Weights of a small CTC audio transcriber.
Model: 9.45M parameters, log mel input, arch conformer, norm layernorm, activation gelu, moe top_k, num experts 8, layers 12.
Training: muon at rate 0.019, 6400 steps, batches of 64.
Data: trained on read English sentences (LibriTTS-R), 26.2 epochs.
Rows from block 3, named by matrix and row number. Each number is 500 + 40 x the weight over its row's rms, rounded and kept within 0 to 999. All counts start at 0. Numbers have three digits each. After the name is the row's rms in percent of the matrix's.
# pw1: conv module expand (GLU, value and gate stacked) (model.blocks.3.conv.pw1.weight, 384x192), inputs 96-191
pw1.121 098:532446574482524515455520516518445547517567546530503540485398443483412465495458484445537500466486434516517521499436539425524444484512458490474525502511490524576512581465472485456470534519560521492511507513558510511509471480466529510593518467549458511521527550609513597503493539529493474508
pw1.122 098:491409502503484469582545544527520430565500511511525542508422464489470454434450562546459504489450462490481437471503493462516512478496434526496538485517531491493574456472486529474484485487542480526536530592448502387564498473496536523561507431535522524517524507490471469567450504496544488505
pw1.123 096:546429537480483506488449441429506519448585482551514552544541440514554504534443461533463539533534541501557489498497454557513451534437500511521494440501545464494475560533547502563420435517517462467495522445542520525498502557520485451467554428473455462553426505520508491478491567437528454488
pw1.124 102:484470521483448488462438465554483489500443542466427543501490519453477497563544501537462525559507471488497466470452490486470463538488445557520556478554399522544541523594527527457437451548467462466502537491486458436418587505504494482507549549523541476524558512500510502522523536539482605521
pw1.125 100:476518576518479510499468583457469414448550440451484508455560558483418582463453522488495399444506462487513477445510525513523477525498593447474551501565475559562495504499525543531580488496502558496467470528485551505551477505491532527464485505428572539514505485450492526506502458550540481503
pw1.126 102:510598471476408508522513499529442528445488474509489540518533457490486510398523500507478586485503517563567493536544465533497487529526463552469404532576518482494527515459529472465500442480532501481459494489499528474490542587489436503501500482541499518543500584473552438504501520502495519574
pw1.127 081:495513543525497464478517558539493442556465456530505574595539441501512496547440534488481539486504503532443550523567502506427491540526467551578464518422491472479472485612534399447572487524596461465486533464509492494564460399524526450546500534543434457491455485493443451409479461570552557542
pw1.128 099:549495387461473545463478504470529485536494555479544546486530512479478527469491497522487503511472531509512559506524508440479462462559511489449496376507463514563514470433459490515518533512414467449516525518526500458497480571466585526510514497472506455572443458565557497501481536463499549512
pw1.129 085:480486527490469486584483498500416550476482532506503467457438446421481478472510438493511489496540496504479532458536461518534459450539526502467446492450521501532561501517510505566509505549467509519473352464497486436436533477508424457559449457536448495531476512467431527524493551578499536507
pw1.130 086:495534458498594502522560485490546392529479544510596430526496574557546469445427530459569470543451505479484531512481458592548467504593505518495442476480546539501466526576492434461478508525458488526537476458522472520482535473497486483508473563457481516532520558482470407414511499472549420484
pw1.131 103:515509459492509540498549446486459462477426549486487562452413495463464494526568519499422439474464558560496435554509547511482495483521522527456538442510535488573432567549501499470528545520487493435537531536532500480487488490532515474571529465619468466527546494417489453482549428576504499508
pw1.132 100:519407469496468526411466520547521447486453546493472510514496443435499507496475450510521503450493595517447526434522493533470515538492529519491538531564485479537444580503499503532620529488522600501466486484499431452451580478550518471515472440571515545470508472536488491438441458472477559571
pw1.133 103:518523523527457517442514483497562478457460490486473530511487423527497495482487519537460464530474555495478494516522542475588564554419453491543511544556500490492512530491578528507517523475435475466587484461490544454455512534482543502551519571535472560508492507519498583473498549497488528480
pw1.134 100:516490495470479488462526459511499463504410518503481461500476519490473549492499434566450478476512525523517406564506500526574428508529491466548566538539540510504527544516526557549446469559474519512525460454468542496474524510497530437537557508487420533443473522493501511488584567430574514457
pw1.135 101:533493485500495474546452461498527469540495483534560497534496492512528443528513514583456479509481540497513489488532489535533511491497481466504460422470551454532472617455503557511430450550532508487463504482571511510472471551494557488470522442524452485503426501449557442439429559509526444475
pw1.136 100:453459515477497505510501566480500551458528486517493515499555555494493448500526528510566574541457517406565525435417528523528508429521573527511488515490503487489525486487555501513530472519480470512417507495495569458580551488533479467514476530459502510522426509524545430416416522507492456503
pw1.137 088:518505545580501431498467589550463370549479489552560502536465541521529553578515538471575499498501567552480487536504623531523483483456491554505480512428489503502491505494516513432521465432535492477471485524469513456471480623506557499557472477526458515485511503494506549542507497450472485458
pw1.138 096:547523512481448542512568489526434563536441510463505502492508483539517529511538500401428493487441508494509524499406522526506522559474533540408513499522514519472442528465516494551492469487484487449547486446518612414510502506466492486487514513468563511536518516529432533441451558489455497504
pw1.139 102:450467517560557531532431488482501533467508494496509497475479478446515545545484539516486493466402451560510482466469478486458478478444518439553569463502572553463479524502500554546525480512508502495505466434542503510507461462495521552468417469525515493484548498491519464560460441481539431588
pw1.140 102:539456526540457547543495564496474486540435477510562454507562517561586527492436465495449534464461524447487506488489464504491510480536501493515610480536479523516502451517512507507565518450490498441492518533437484533468486550552507489491435480527451523393482471505488469540517496547461433496
pw1.141 093:472528484522445445450517475474531532440513501528504447545534460480575488505482463528448488498498512528492516499549492544513495420544469446489508551456551536515501497518502434574459493461530535475469475564568509496537587415530472552498503473448483496470451496479541499469508516527510509513
pw1.142 096:456564517502489493530480491507461565490477477487585450505592530462509562490522486496585489484479515469552491524513548570532473519460511534396509522500464529478570537465480561460468509534452491451456489420540490515482506553448554495552504486534556528526483501492515514556568493448576430446
pw1.143 100:480427453543549511473539590532484470512466473404508504514507474461484485493483457503500492459424448488398535430528508479499461426473507511557512520498527496529455452572473468469515509562516475486460519541471577412558484473519512572507471502488574456442489563467505515519538397469522492487
pw1.144 098:480475565508458486492513527500540484491486521513486466551479599485465439478468468542476482455396506448499473436470407468560504533495483472481544502461448461466536517483508446568442546454530549505550524466568438465481546423493489540498495554502441496505513445551533509502533513519483549526
pw1.145 083:466579529434478450484555502533583513512506500442538436532497471527497399511449507485510464498548447512480541514492447551482462463457535517486477454547462459428502539509548424542492514464532411551463582469420462540480544449539650483495476528532465484505491516505551487470481537447473454440
pw1.146 101:530525581423476472520477502552509451505535435495403496480501554476443481545468458490506553544511428518495488558456520455532470473489519514530513462499447556512535482495466552496472524428583475461566537514480473507468510461530502552482576466458556444451515467557514499525483509487409443476
pw1.147 088:474461476497538557542527562479458480499521521493441555556558520456439435496538557494497496520533521473527484435525504482501492551491406543434507478472433540487508504588480502478405537515449518514479480528481511431498514529557513447490435535484524472539512540482494412523491475579514549497
pw1.148 100:531495472549491491512483474589383506535505458509465501466536552474568455526568503411501471505455522503485472554473559546483455478440501491548486533443492516484483522553490486457468501446467525517484588468487626492573498524539537491537492453502525521520564578480509434506461507560530535475
pw1.149 101:471538444576524528501515526503546492516451506573434426468515487497460445537607508562500464528476449518455426492475417492494473474492553548504503479467466542503536544513508455516515492430531584507517474510505524536524497448463577466500481510486512443521527532569448462524442512542565463613
pw1.150 092:505453509519484515482528420431594492524479482546524510505498537506485474493529396429544489496429569550499494518560466501563517458482502569487541402491468431486441441478486521472485467512458517466495484484523548501542474426523535466486439516483471509484410501502529513507510556601490516540
pw1.151 093:521459519463516526534557506489562502590504475458540488510495515449437550526494429490538511573470547540422489492543503523454489559564545459552466510471475500494488518479519416488550480550432536528537496506512493521504447537512528504483507453505573460479443489482525505533491473453572509516
pw1.152 091:499563457465526537503502500498513423548483483590546431510479531521525483495496476556554494552479636553501502461523426424458490502483468461464496477423480479548564486435448521434542513498504536497487527462465422530462483506535499511501588476507548447429513490455489507460468385529544490452
pw1.153 100:402558456415559486561433517457522500501450543537461449552430474475450531548489569506538517531491521501481522503454531561479540531515455407478523481473511555493482502503515447513539514523489522497471459479545478466494483498450550464462470525509472438550471521491539451514502514552531549512
pw1.154 099:504441535537514507500486550530433536465499497509473532532528514516527508498619493407483474506494464526514415507540500436519554416528488484498446513453438460470430446494511426482539517453515510500586522633492483542535493440459506469579482493486533511486577449516489490532486553529489560527
pw1.155 100:558515486493433561535471506551493502466424478505508501558491572549509472479485570489451504442514513465475550460539523462458502458601534550547496538557500517429485513455451484463488503477512576548468478524490480501454478558482448491559580475547530417441485470502503456485436531501518473464
pw1.156 108:496509536520452521512440552442558458456482474547495472468532525533462454543454431468548424486478512477436529446517508507444511450519504486519594608508501485467503493467469521516515431451519480514403492477480431580513467508443503566492545493484506522523531488494546513495556510489562469518
pw1.157 093:459486512432422487480463495526493610489565546492486539500497503516460527551506460594521496512505472498516574517483478443527523526556526494554490497531500507490478476468538507408524516530501479429561528514539460568481531544467546496462464554501458477520554456554534511461501528502437485493
pw1.158 092:513477493518505447535474538441465498438530502549502469552472492546429456453487499501478542534545443488464518529503485398452435473535490474538538539510436460520584457520546588450549465453431451427539569461502612516504520523453522572510514565465528518478481491470486486501529501567498540570
pw1.159 100:541481504563503441555482501547549467509534488421526454491565473531438491517545496499514445537472586459473569531436463470504406467511531508519560443523566446516538521509512457499469538466455465530552546448489515448521560521442508526495420507520597416500501454448519566431553535475494472530
pw1.160 089:503413517496527495559474478478534479578500543597573518505511505491450543487529535399495536457490411475445510485524396467451461520428483488468500531522578569588507522501496457497557531521528488497472525471518558531480505506546466505507522569501482469501537479407443596435498495503493545461
pw1.161 106:447516485489487520506486480454485502487522451505495559491470476438486415490480512511525568522486496484486630458537401494545576426470590541602475507448487489517478473475517504573503520494469458420432452509480472546497536533531520538501473485499493513510574519499541524475455444437496555415
pw1.162 088:586537494523560474555449547560546586502547482529510539462473488438446555477489525506546517495477398528454528499496411537484492524554486557502542459499486493567523471457465517516475573468474484570482563516461501433468551461505515493446476513448526539463518476527480570496478521436527529538
pw1.163 085:516486483533528452469518453523452514419480429520511527456508531525481462478453575558548566520544538442458467448477586514505470499539523449472532567499453483472487522572480435479511440505578498409510506517516534509517454475602550481493426474453547510559560524548480510507543527516432549481
pw1.164 097:523523446498480456494589560497454495456461469481531507495496459458454531481562517518436463504467509508529469449490433428563531548433489474499452437488494510476551509520522464429487531439532496527454521471515465489516470446511571534549494475535496486522557534452504498492517494535476490437
pw1.165 106:511520523551491487551469513502573436532458544497498522476492462432512498449516449512525459563483480541504518518611460541489506589495494471524482560403605483474550471500521494512553475502436489527538567540535435537460451546542526519477487519521493475515473534475535491516486497561457465542
pw1.166 095:559471526467555499496509540530520479524517552474523552501511537519525554568484518531490510490476437479465536503470505536513516457547526519532500516516441501552492500536519485506511503521515433447470511494492508487559395476453499455505454451483385505418571465498557502528482544559520561489
pw1.167 102:497481484530548431454511510458481507415441524489579547438490522499461463486510527539483417508448518533492481507473475523489516474477457502495485477450497511564506517533497545581482418530507538451505551478561461523469484487542507541490490506447575504518464481474506453552403527443469514542
pw1.168 092:528504591535484589443517555483517461522430468450464467435581484477484482515503498483525456440547495446535478475520463529527449507548559527477466518550509543504520417438530375480466565469504493402463531540558538488491481481490498479486486487512463514507440533487460523484553508484523510441
pw1.169 098:517500478443576467575597510478462522509464497518440522476513447472473486478575484545475486517508536509530539493465465501495539555537401490505498525494556530535509538560448489376446505496448491469566526538525546562502421520523473481524448587511530485495566537478513533568459553543509532465
pw1.170 091:525536457558467427489515492486463585493511509524459436483448532517381486459494523488491416528539531516534528493489516504469496439511508539490548469555446494484557547490521500549592484519534504436492457447552505487460480493509487534403473585464514483597536514453461538518521483481565448521
pw1.171 095:496493476507543584492545544508483517501511515454500487562527540553503469518520541428513556432537453500450447493448518504515500588486463458550487552470509535517435551457551497522534508585528520472619476540462588571536509486451557439559535535454536463483517471460496435496463480454467464469
pw1.172 059:539482556539525575588486481516495511471484528499500467470461493413531492537475570506476480439530466532535481528476482462398397481449481542483497475408555406507517488522551507468462558489514505506532463571457474522461491482502521498492446507552529488498514587559522442419511523490549510481
pw1.173 102:420525487520524507526583544458495504489505505481510527511539459520456430449516517465514481454465417511497578466448464493541460508455489541552472483455490456526520408469520531473523477492496493513494518511521526491495442473537531451582536480483403497515551526528484522500423478560535486535
pw1.174 099:473491501477508554447496524470507403496531489460501513500445586456471491492515534511424523520504553525527464540464483532558422529495522515539531486500530421456476522428515542441432442440517488555485459601427458490514523532534464503573514503494525476439530538535544451543513468479481493474
pw1.175 093:513569526475497588597490475475492538620585476507539429507522450547488569523473435495458420481512513541525507574448501542517461526469461543432502453435492514504566535528474514498499554440400550461543495428538453501567486493448466517483588491531463448509483460496486530527499505546478511429
pw1.176 094:509509520481500569497404515540458501447534492447597511487536454522481533444528564488495491537486463550455466476515473482505493573486519556474433462564514474537507470469576545530523494495532462548508477465532457537480498518408593483465472501511443480568449485526590524584455496492487464550
pw1.177 110:518513493493500499475464464428535533561530538438482487461493524527517536518478500514548444501533430491491483516532495475474468588543413547474453527534463502497447510524420525535487561552431583577519474474523532529442544462479493483460535543500518489451496400525489466517582561530503489522
pw1.178 105:440505512576483567516473507496500519518459529447484487480481542529454495559458526535512518527530487555556472553513468410527508436470417491477514554474390475497492493507478528422423533502487465525508463493499515424513439463418535501494493416492490553532525466400516459564471464575469503483
pw1.179 100:513477476480487524458549514476482590492540503572488491502545497452428486497545462463554523498478501449530485461533531502519548465459484526463504495472482540415478505534492516511525612522509504529487543432498506447493452518530483484459538508526493451510472448522520523507479305471583525512
pw1.180 100:485525471495519543568533545502544432508500485458466450427490487439493582468447511522535566522503475521420521465456438542475460475529535579519432503499530462562463457477500419531484443500539492532528477573539500513483432480557512542540506529493546462524414516457566494554421517531472489503
pw1.181 094:546529438491455518481453487488482511544547530470485507444486552527474523501472461512470478434481524533494519498506474428500511515510457491488531543493528491542556518455466578576540491512505520482468423513551566535390502513527532550515471482511454579516490473516537488493516556574540464471
pw1.182 099:496479553488434489493482475511409493467487490475381526459491538467409406509544431470511519551513496511490511567556487522524494512522504498555545572529458531403464547475529515469453547503481483450479440563491552529505465518497465501462459551525539549444575531531425537508501513538613524491
pw1.183 103:514515538514466505513506497530504447543456539505545496543545462533429563474542479484432437476502506480531486477427444498478480519497516530509561527507474536463451385490519526542573461513485497448542506503516557527547542479483414503532520491501448420526540492501524431508460472442520510545
pw1.184 091:507493519464459466584505443499524510482454468478441542493469493552534535511510508484485497490521455524482516510529500515542468466480499492484456416478502491480513528502528553455491506501519435542540422487477498543415522498555439480492503506516487573485535546565493454533496491489445574565
pw1.185 097:521552476537534482500511428550432532443513516440452554479515540479471570462435523489464516448515434575519499485579488522514461485602422523559536577442520460467480520475468481557536435547475463557460549562502547462463465472505519541441505550533528449481521480536510521512513468539482471504
pw1.186 096:442470503518563485504530490518454565494481535532500464517538491499542547526520494458501521497496500561468460427430549538477521547571500486542493467583588396482457470473435502554554488526393493443550513447474521526473503543558506554464562472515412459572462490550462484512482514524556545528
pw1.187 100:508475460550525470526492537520510466535503458584517544451567479503445469537470480561539480527558461508498472476482439489523436406511503453500525466464471468528453463440527445353557519414549495570478484553468529453504558489468535496506477563475561505462537517494528499473441487502502481476
pw1.188 085:510460507514528411499570502492555509552492546469441506493503481506439530516564544445551482564496537492481508517472531470464599517486486532498615443561547506421478534517537435521456480495472502500474433582503510549482495481480470437437532529511470413481406479511543484514476469495476439486
pw1.189 109:536509497568564392516443446459473589513520510451527551499551506508457516525521473499502456549511546465420434587519498429540474495473543473540497507500490397491466422543544476500437548516544510534477539498480508492541567461432465582542485583461444483473489524450521539494498534535557554549
pw1.190 104:494457541410488485483548543482483521450524480476458502477452516490533497513523532480546554485483512555556517520430487505480506543509422500491452539528552525543524489481362521439486473472519506481425454539473543451470533489496514516460582426471490559502397482487542442505504464509420573473
pw1.191 096:570493524478484577387461504537527511516432484534480570476506523502518512496416421468460521481476504564461476493539502488465505499500510466359448481556512537437503463482443516484483457481458510502420481457566459451539471528459533562521459469442599504505532526542548503551506541474468490508
pw1.192 088:487553482529438477485400591502491519445479488514542531508592496434512479514429519535530516505500465420483510450555471498542473463477545527540517517516428426576453552479515536629472507544571493502528517543578428447478473510444477522536511507527507472545507473501533470525530555485507523491
pw1.193 120:520508464420475548424519527549499453537508567472567538477510495491434464470508557468474547487490587527493457509489511509523456436554498554517530590513526459623457484435510478497464505549505487494566523509526479461472543562499517407479518485519525377459499512523561447473502430512581516471
pw1.194 115:486443488574434481453490571504487506504554547404440542539547523521522516514559520554551513530496500478467557515472493517425508517498462525519469468544462490442502492535504518459478499476531525517477590500548513537497443388578494495428512526509486453519467394529455501482445490412528503539
pw1.195 102:557437537535459501499540472470526412517454565493492444452477509502458505501592482494501484451519446477504508501459522561482516540512454546484488531481491554507469467430538429488421519458468521509516524528512523454493559463508489504420540542561503460531449458486475463438566543505431516469
pw1.196 102:518559541439446458519504509465537483509482510535498489483501525445466445463418437484513501430558435505483500502524467440524447420467548535509505477566454521510572497430572496540475522497450534471514533598470505604508501388516461610540465541496508532478521524520519457526444561500552521442
pw1.197 089:486524466552568520517445454560502487489493525488415563458523499485569537470493500523405494581501526460533485501518521448510509563523464549523523509449519511511547471544435521479533454514490502461547469567546477486436493534436437503464530525533443424476464478501485425522500486493477493466
pw1.198 104:499483491472408457505486479580475506497519522531501494415506517481558517506399514440456441451519518493473496538518549553497516514499510555412538481544541521441561494487544526493460494493490559503472464503437467503429480491502527554557525502502578488457603529491543501531598526518478531573
pw1.199 107:544505442480439536476511537565587504499540439472502455502536472474448499492471492463524511578491482526392524520502523503520556531556562527475488511457457464496491464468470455420600548519505473547470471543547471450479445493510526479458530526474450512415457447524481497453422547474541443449
pw1.200 044:603482548484524507536495490488502536506463528578512495574456526468463464616520489471513509491466452544431495545517559544480460458476454476500446527522517473502516509524521428486481449385500449548539477431487482470469493501500582525505468536448482512516507502499485481438523551496439487565
pw1.201 103:551504533539550508520523523531539482483481480516495538423513436507504508514471556514494489462506418483574483532517433445507505589517449552535523442495481542506517481481383508491538543555505474489482507492524467535405496453504525449495468470465521488524495486436473594464481496472433507478
pw1.202 095:482510497474509506457546477495541471479487528492478592478506516533538461505515514439456430511480514521537489524449450433565484490525554550550432512504509542495480475537529436436517473522545546506490490459530553554499600519512493464481523485427437519531575486444523597529493449446412481512
pw1.203 107:503525546505483491483526524505462518443492520477489537428497501520444517560498453450535506517505485549453500481538582505473514485534520459486496569514457456536552460509487430541501519465473467534483528494513483509493428449508494522534517542491417501463549491482443417552495471500454468464
pw1.204 122:491499500496514507560523449477478504508448523498445535534564472572492491502572466466523523493524502530479532448447423474486500507489571492531491500466529407496491503454504511461598489513522534603519526492503480468510495527464559627445468535566481452461502502483430490520495542552480538516
pw1.205 114:530440465522542434559498519565446497465534498479465485448463506504537444479500532507445527464534460517410521466470495499471474483414533494554484525539475503480510509547577552476515478430525434507467501531492500480519472584479521626469544529417469526464551558463456536451541507577473482507
pw1.206 104:461484523504443487456547574534497380542540513455463535476446464490554524496497489538551448547484525521506504540541476474488523445556503539548436471527476453569514485400484555532487497501472497464504557467529444493562480508493472500405459444529451441496467516548463542486520374468564575517
pw1.207 108:573505513472521461564543436556486464517502569511586567484505529451457578473471496537493503448497526461502482569507526513557459541533538453518503481519543453427481522562500469580530475542507494471467532467490511499478482480437460421395477517537478472478493554456442477562504510545542494522
pw1.208 101:499515494489504509505430464519535614482465521422506547481453468470503507498543485435535501452526497476466513505544500474458535565516563621536503609453514480509522525524488470395493524428482489470506508421567525473487540539521504496568519572460526496543507466518576413521500404496519445476
pw1.209 106:409499497513536572457485554481540508487469453551484486513494514492507439494526503562523511569458439522384455501538448467502543464511529521532600500502516476549492478501427506490495444503469515499467518520511453481453475509414532549549455522514433513488491512450561515536474479505554447509
pw1.210 112:534502472530493535448484473439503549504527478448571568489528509492442559484500498488498538564524489464463500464506539489448529462490576566449506459521545579523540571476492532536503479478508552481413492493489461505482522528433512450472378509489468466583424542528538489491490450480488468465
pw1.211 098:488468522515515470565522461492476486514488538507398526491586491516545517575533465528552486535534512431528449481490510490502435519475548548525487452479481517524478482482509522524489540532477481516523580498501482522483484469504450542524457544553530467469422463557503559535491533526514485432
pw1.212 116:524537451444540490422533544495409510500456558490504528539488454519470475505523544451455519611570517488566500556455492613490423528516496468512468480550509554506489480568565539524505513488459485403516511522517495438423475488494468468490515489469471539470451488545527504443463483518506456415
pw1.213 101:493617500537507529461518430533581514572512532484420462483510454540553477530537450484504464478456443440488554471494501471532401497475479506490450420503551436470460473486463554455498520537526532500560432516554458584498439484480512532443478556499501485528486511526537522533539548489548463588
pw1.214 092:489484574528564584517489452491514451543471531471509524494476491516470453507475562459511435543547528466491483523454552434508482508508518471428478506445518507466496494525524501435502486455537502462433518424492447500501553484497498489521464510531482426455534476463540440454481546544460607539
pw1.215 090:487500539520554540517470591496467513483523540467554472492443494566533458513517450502487487519377495541509546491503465459508474543513512500458458534551464473536490448417466488435541494499479511554468484557464448549516470592514548462492501528448539460466505481490527527517485596466477417495
pw1.216 098:471510539498413472584507462441540502516486491478506549459532556461523552496495435488451488458477505510570502473513508506390595478521474492449511514462466476526491489563504504527499549564476446539492483496513524516544567480539474481509460519462440456465524504505530390492518477519392547460
pw1.217 114:584493525482518541463435550497493485480436472438499535500511492489478527465544541455492457532493522469398487504521514466438465506553557495495524566488506480543447501439499423472517499454472536535518484512562554494497456489525619467580489607527484450447513448519558510495515569522475444407
pw1.218 093:461513432475506489555485522548528556436496472428499531494489423519504469502495481471431526525443457424485507556525562483481499460547438442524483482447544438445528508501465477452498572498450473526476559536490525528503504509548581439454485533545526488558427488508525459485452430480496533524
pw1.219 117:574485478562527430486463519466496490444543517503448524433488567474488526544501517556529609536466489459510514605492546575470530562513545441470563463420515504540533476540443520550497547534570522472533447440487474472499515502521436471509478498511475457549511527465509503562509459549507432543
pw1.220 094:539482585438562470570503464481463486480495485476503521508478469507562541499477481542459549544492518431508482474482576490478437448581535565535538513443447452453515485534501513522425595480492541454532495481461467424528569493544487541454536465509470459537531481486481411567541469515521488524
pw1.221 108:494541476502458531488568533460550496528455515477522496515517490560471539524479556412429540477485554526476497501461516412507397581492459493501481471531532494572445519456505542452537524518534480518550445481525507504423493498475498540500486578510524486507529543515509444520554526478494535467
pw1.222 088:488504474505477522415472445510538540567479546518525504507589516559449475458476498491410544514513520491454463454581470468509508572578458498517473503424469470512512559434456516386486520507469460547516534464554536470465550543531537473539453516454550545517513566490480511507512430477465577470
pw1.223 102:522545443505508477485485487543415523537494525531466459473508521488512534501522499490351458507473504490565502551533481492494522540567554495595481460438423511528490497488496498539521520521520493484516475532513527445470462493484513465464519580510488512508511486408454524518508533484526518544
pw1.224 094:529465446462556494476479509508419520471444471551445459557501498479507488507468440548542506444483526555531562475518452529523512467442502572460547489534485413518513531524530473407510478494494485454502492542472457463462492508503477612468455439553510443498528436477480469478565522447477480462
pw1.225 061:478447498544511449525487523506528541536503534506424475490486478513492490429519446461492511451493432571551541494501450528520500490478472514547526498396443507492469517547523553507437425448536497466527473470503475526583495498601487499460493525538505489461517525468434510523523465553466480422
pw1.226 102:545421509563475526522499497519483503584436490513504532518515553535447569532477572451498498570571480455592555486570530510466448473492495483544485549513501484516554514550501464533447455534487477466487491543490422494519440446505494538540473511428512477535468396508524531512487509495488503465
pw1.227 108:516534495518470520494523477538421519506585459461518502529562503545509514528503486489539533463534452473474483518534530493435501499459549477544482540559435475449477487543526437503565514510467499484528470556463429490565487465555438491558473527532507498452535524511588477547606466538536525499
pw1.228 082:439418479513478515603462500516473547487506515468447544530495532511397514474450496518543494494467559487455502428535515589499514421575496503448539442560488510486499546527466502454514517480447511496490553500488419517502510547470526541504498498439494532529495517513517445549519563467459476553
pw1.229 109:529446513494468535546467463564457545506464489492500513423570491479521483488506559436460478456550530474412477576508530472534488473503511561501496544451510505484555529543482487474417461517444449517520391577419511476463560532457468511473451478454514468500490421461549513507490476506474420484
pw1.230 101:517460458468538519516452413524545491518503447449472528506543506576461533499498431549463519501465539516520509523608528492495470513517543531554518483552514447496497455516462541506462508491489510480508452426435554544446443517488496505449463513525484477551521532571500468604476569454570490523
pw1.231 108:535493510528518489503513437484460467480607553531505434467521573447483427487518498459508457513514456502445441556515518521555479459518458550502506516591518482546447472453488484483464556512479477439516526494455465486447552451516481612525432511555525517544477495539523496475470511591495536486
pw1.232 112:549421536470404519512441556491479495525465525501500514510475496567478509536463585508558472514547513505486465477456465510447423496429547448524524594463529531502576474512502507526528565427450490518526521553566412515550490486458491536506531491479491502506449509560446453532496478494459522522
pw1.233 112:535555501420468517530499562464461565501523394520491573498443412471504506484498459432500508491474467475531477444498512529419450476478515481514468570453541486481526502532482517525509485491453410632484543486563459484537529477520485528478447480416546476500544434461567487512539531500466412487
pw1.234 109:540507543449531423539532488501530501491500421520500556562505416538452562491538487543429488470498487448439493468503488477453456521430489493588479494459587489510460514537467539494516534542528483431538519489462522503436483487429466421536503522441484521514534476514593519516505627480467501479
pw1.235 107:571506464536459507505510455516530483514493568513541488480438440541484473529440483490398525457499454484460485593510516527492460527479480484561514490501551478484506493620508433471475510475421498489439521507549538465492512555518522596476533601495412544478557502527526538521440469528476466476
pw1.236 108:504435513540547475468513524499485574440517532510459456457499447481482507527469551614529522550457467504420483512448550464465512546520517511638583550507503486514545454465513537495508478452538487570477448509467475493481484489545461514501538556459569530476495554513501518427492527545504472479
pw1.237 099:508514462525508475518473575492481484504475471448434469515501489450517494503482528574509509516481538466532531579494501510528514546521505466480446512487519468404473516417438576499482448546485530461504411458522562470476482524500528450503526447501415530450492501591493523476377521501570487500
pw1.238 119:432477479566564556492440496497502519489528563463473513501468505541546514480475574467461481569482448454425496443457522481457479522488460504480529455491504463529515533479518451455510426488457508466413543507552422532464534481452544535535511469527457539465441452453441446535481455505456441515
pw1.239 106:524495503511543536538546489470477492482525553468435555523442426494467505474502494501463539517550491480463521532486499429523557479512602475561544522478508499531482503479530435455551554532569494445504455512462559559539497549496508472531586488459467481488577579426505572518554534470550538473
pw1.240 092:507502460511533540512434494471510470495542488532506529454508549515461409380529536495473551519474568490519514486500485464494402536537492471485535517450511472566495543498454570489458567486497563548566454443495464584505454551430492530498492473538440459465516467467519484448408523466484517437
pw1.241 101:515452530502489499503509594531515449433536532515527468429481499453583513465616547508468433503508510415474478514473454480463495555521476554413555505475526542485501467469557541537478474485501517542531501548468482475511534491481513494556511506508542475505604534483434459524559544512497502494
pw1.242 102:583516454516465546402560448497532511479475479544514513508487465563530537529512469493517490428515486491536549579515472481601453582482440495455459587476521533475471539474497541436555525500437471501580451481561477502513521482479552471505514432490485484512467463519496481504530497526481447518
pw1.243 092:478456506491531473526527440487441552481531500511552525459539572587562507527528464483533454458563487497517487545538460481466423497544440587480456540471514542548524441529427513474523481484486524500503503497577544523493500528465518473469433493544537505472494517470454433459493533508423532516
pw1.244 110:479433537509502501488518532521507570539486425495503432502487477481511472513472492474443480462492427421545491530458532484493553536473461510484458509474531490475482530451507478527508491488553507461524528510532505521527422528565488525532455430576554567494509539429437424519556499532503564465
pw1.245 109:536435424527496478533488510542489468486479508563530437428477498536492437508460480506516490428529477510369514515534523411568464441507511493488512461513533507490483523464476544527540500494548451510496519511409571521493391545472519595605477529512547499489512434494454511566526546565510461439
pw1.246 109:492530544506509494548519455457486429518441478567462431410527500523445484486479501448507497485541530459465452561520556534489459494405532518512501540494560529463485527480522514501430436475514566501408453496488452503477424541508500502423554460469490501477527502456519549552576542504473507461
pw1.247 129:549528544557507552477550472458491537535593540454504505482548475493480504510565527505465513524550445471531475454484453442419527485462492506456476503438461480446439501512504431451548515516462472482488529485480521482507490518475438580539518568505512507502540500431522484495544454503595477483
pw1.248 101:505510411428547574512501518418525496515501481465444566533528491484540495477406484533466526511461473507503499474529468490503463496514523518557547415465432509544547437532437520519507545519508490540558488497548516562536496514505506501476470457536480465597566456537487511495565502436495450452
pw1.249 097:481529532492439503454496532469518563553504486526455461520513541457558469498507523537484480572529515486516482457542487526527508429550471486516529464464521475475490533520481552436468549507494438513514511481464493509441496520411527493482482535443515442484487556525418463472509476509507520518
pw1.250 109:536494477446460532502526562471458497506454516516545459507461493578491447526458509445394465472487481525453521444546452495541504451499541515537534481521570474454492507531535580493489489404485505448586553526515503445454528479501519487551501478504545507500490477581534477504627504490490514530
pw1.251 101:499481546500523519505451513465484489454515567496484550529502519514489524505470487530530497520505414527466534516498509536395508388476504431494503606507551515492526428416452473502497524480524506561487513555486499497450489417571502521545440543465534434463481534452536494439560550487476480514
pw1.252 109:462501493545491503511498547535531460444472496528512473452493541489458468475508459498426560498484466519517574489505553564465375518459520529478469503482466485577528543479490481506564454442560466514463425542480605487460488514525533525516477409479520471512406609503447536464599553528537467472
pw1.253 106:431520572542538470523546530471533500527514594437398486433511467504442510478500517435565436526495503471468520466529495472498500530465423542501489472512478437520458516534495555453533465472432518495518534465508557558477489417466494535507514577522428465523508445533476603468509512440499536440
pw1.254 071:495473544493447452458510474520577529564555490417415502517428571454429487524482442512503474429503457483525527475543588507458494465516431534438522610533480482446544496502539574510524481533466489532493480479438551569462513497484489539479542440510533531485537534562526474491501463505468512475
pw1.255 099:502454544461408552529451458523534494492517482483466498511505437501460493504565480495464518555507489514530476558523566461533493508455541497463483547442473482557476536609420496522493522480552514512452471513398490532560508543529428459480460505512490543494520428504503505466511559492491450506
pw1.256 097:509456518480570495548512506465497512495521521456388470582544496522439510600560531543498524527511506515513565481508454468465457504496549505426486443469594482430560470424510538492564507442438534475493490593552469498516493478433483476458511536530494438426532456446425491552461492505451524442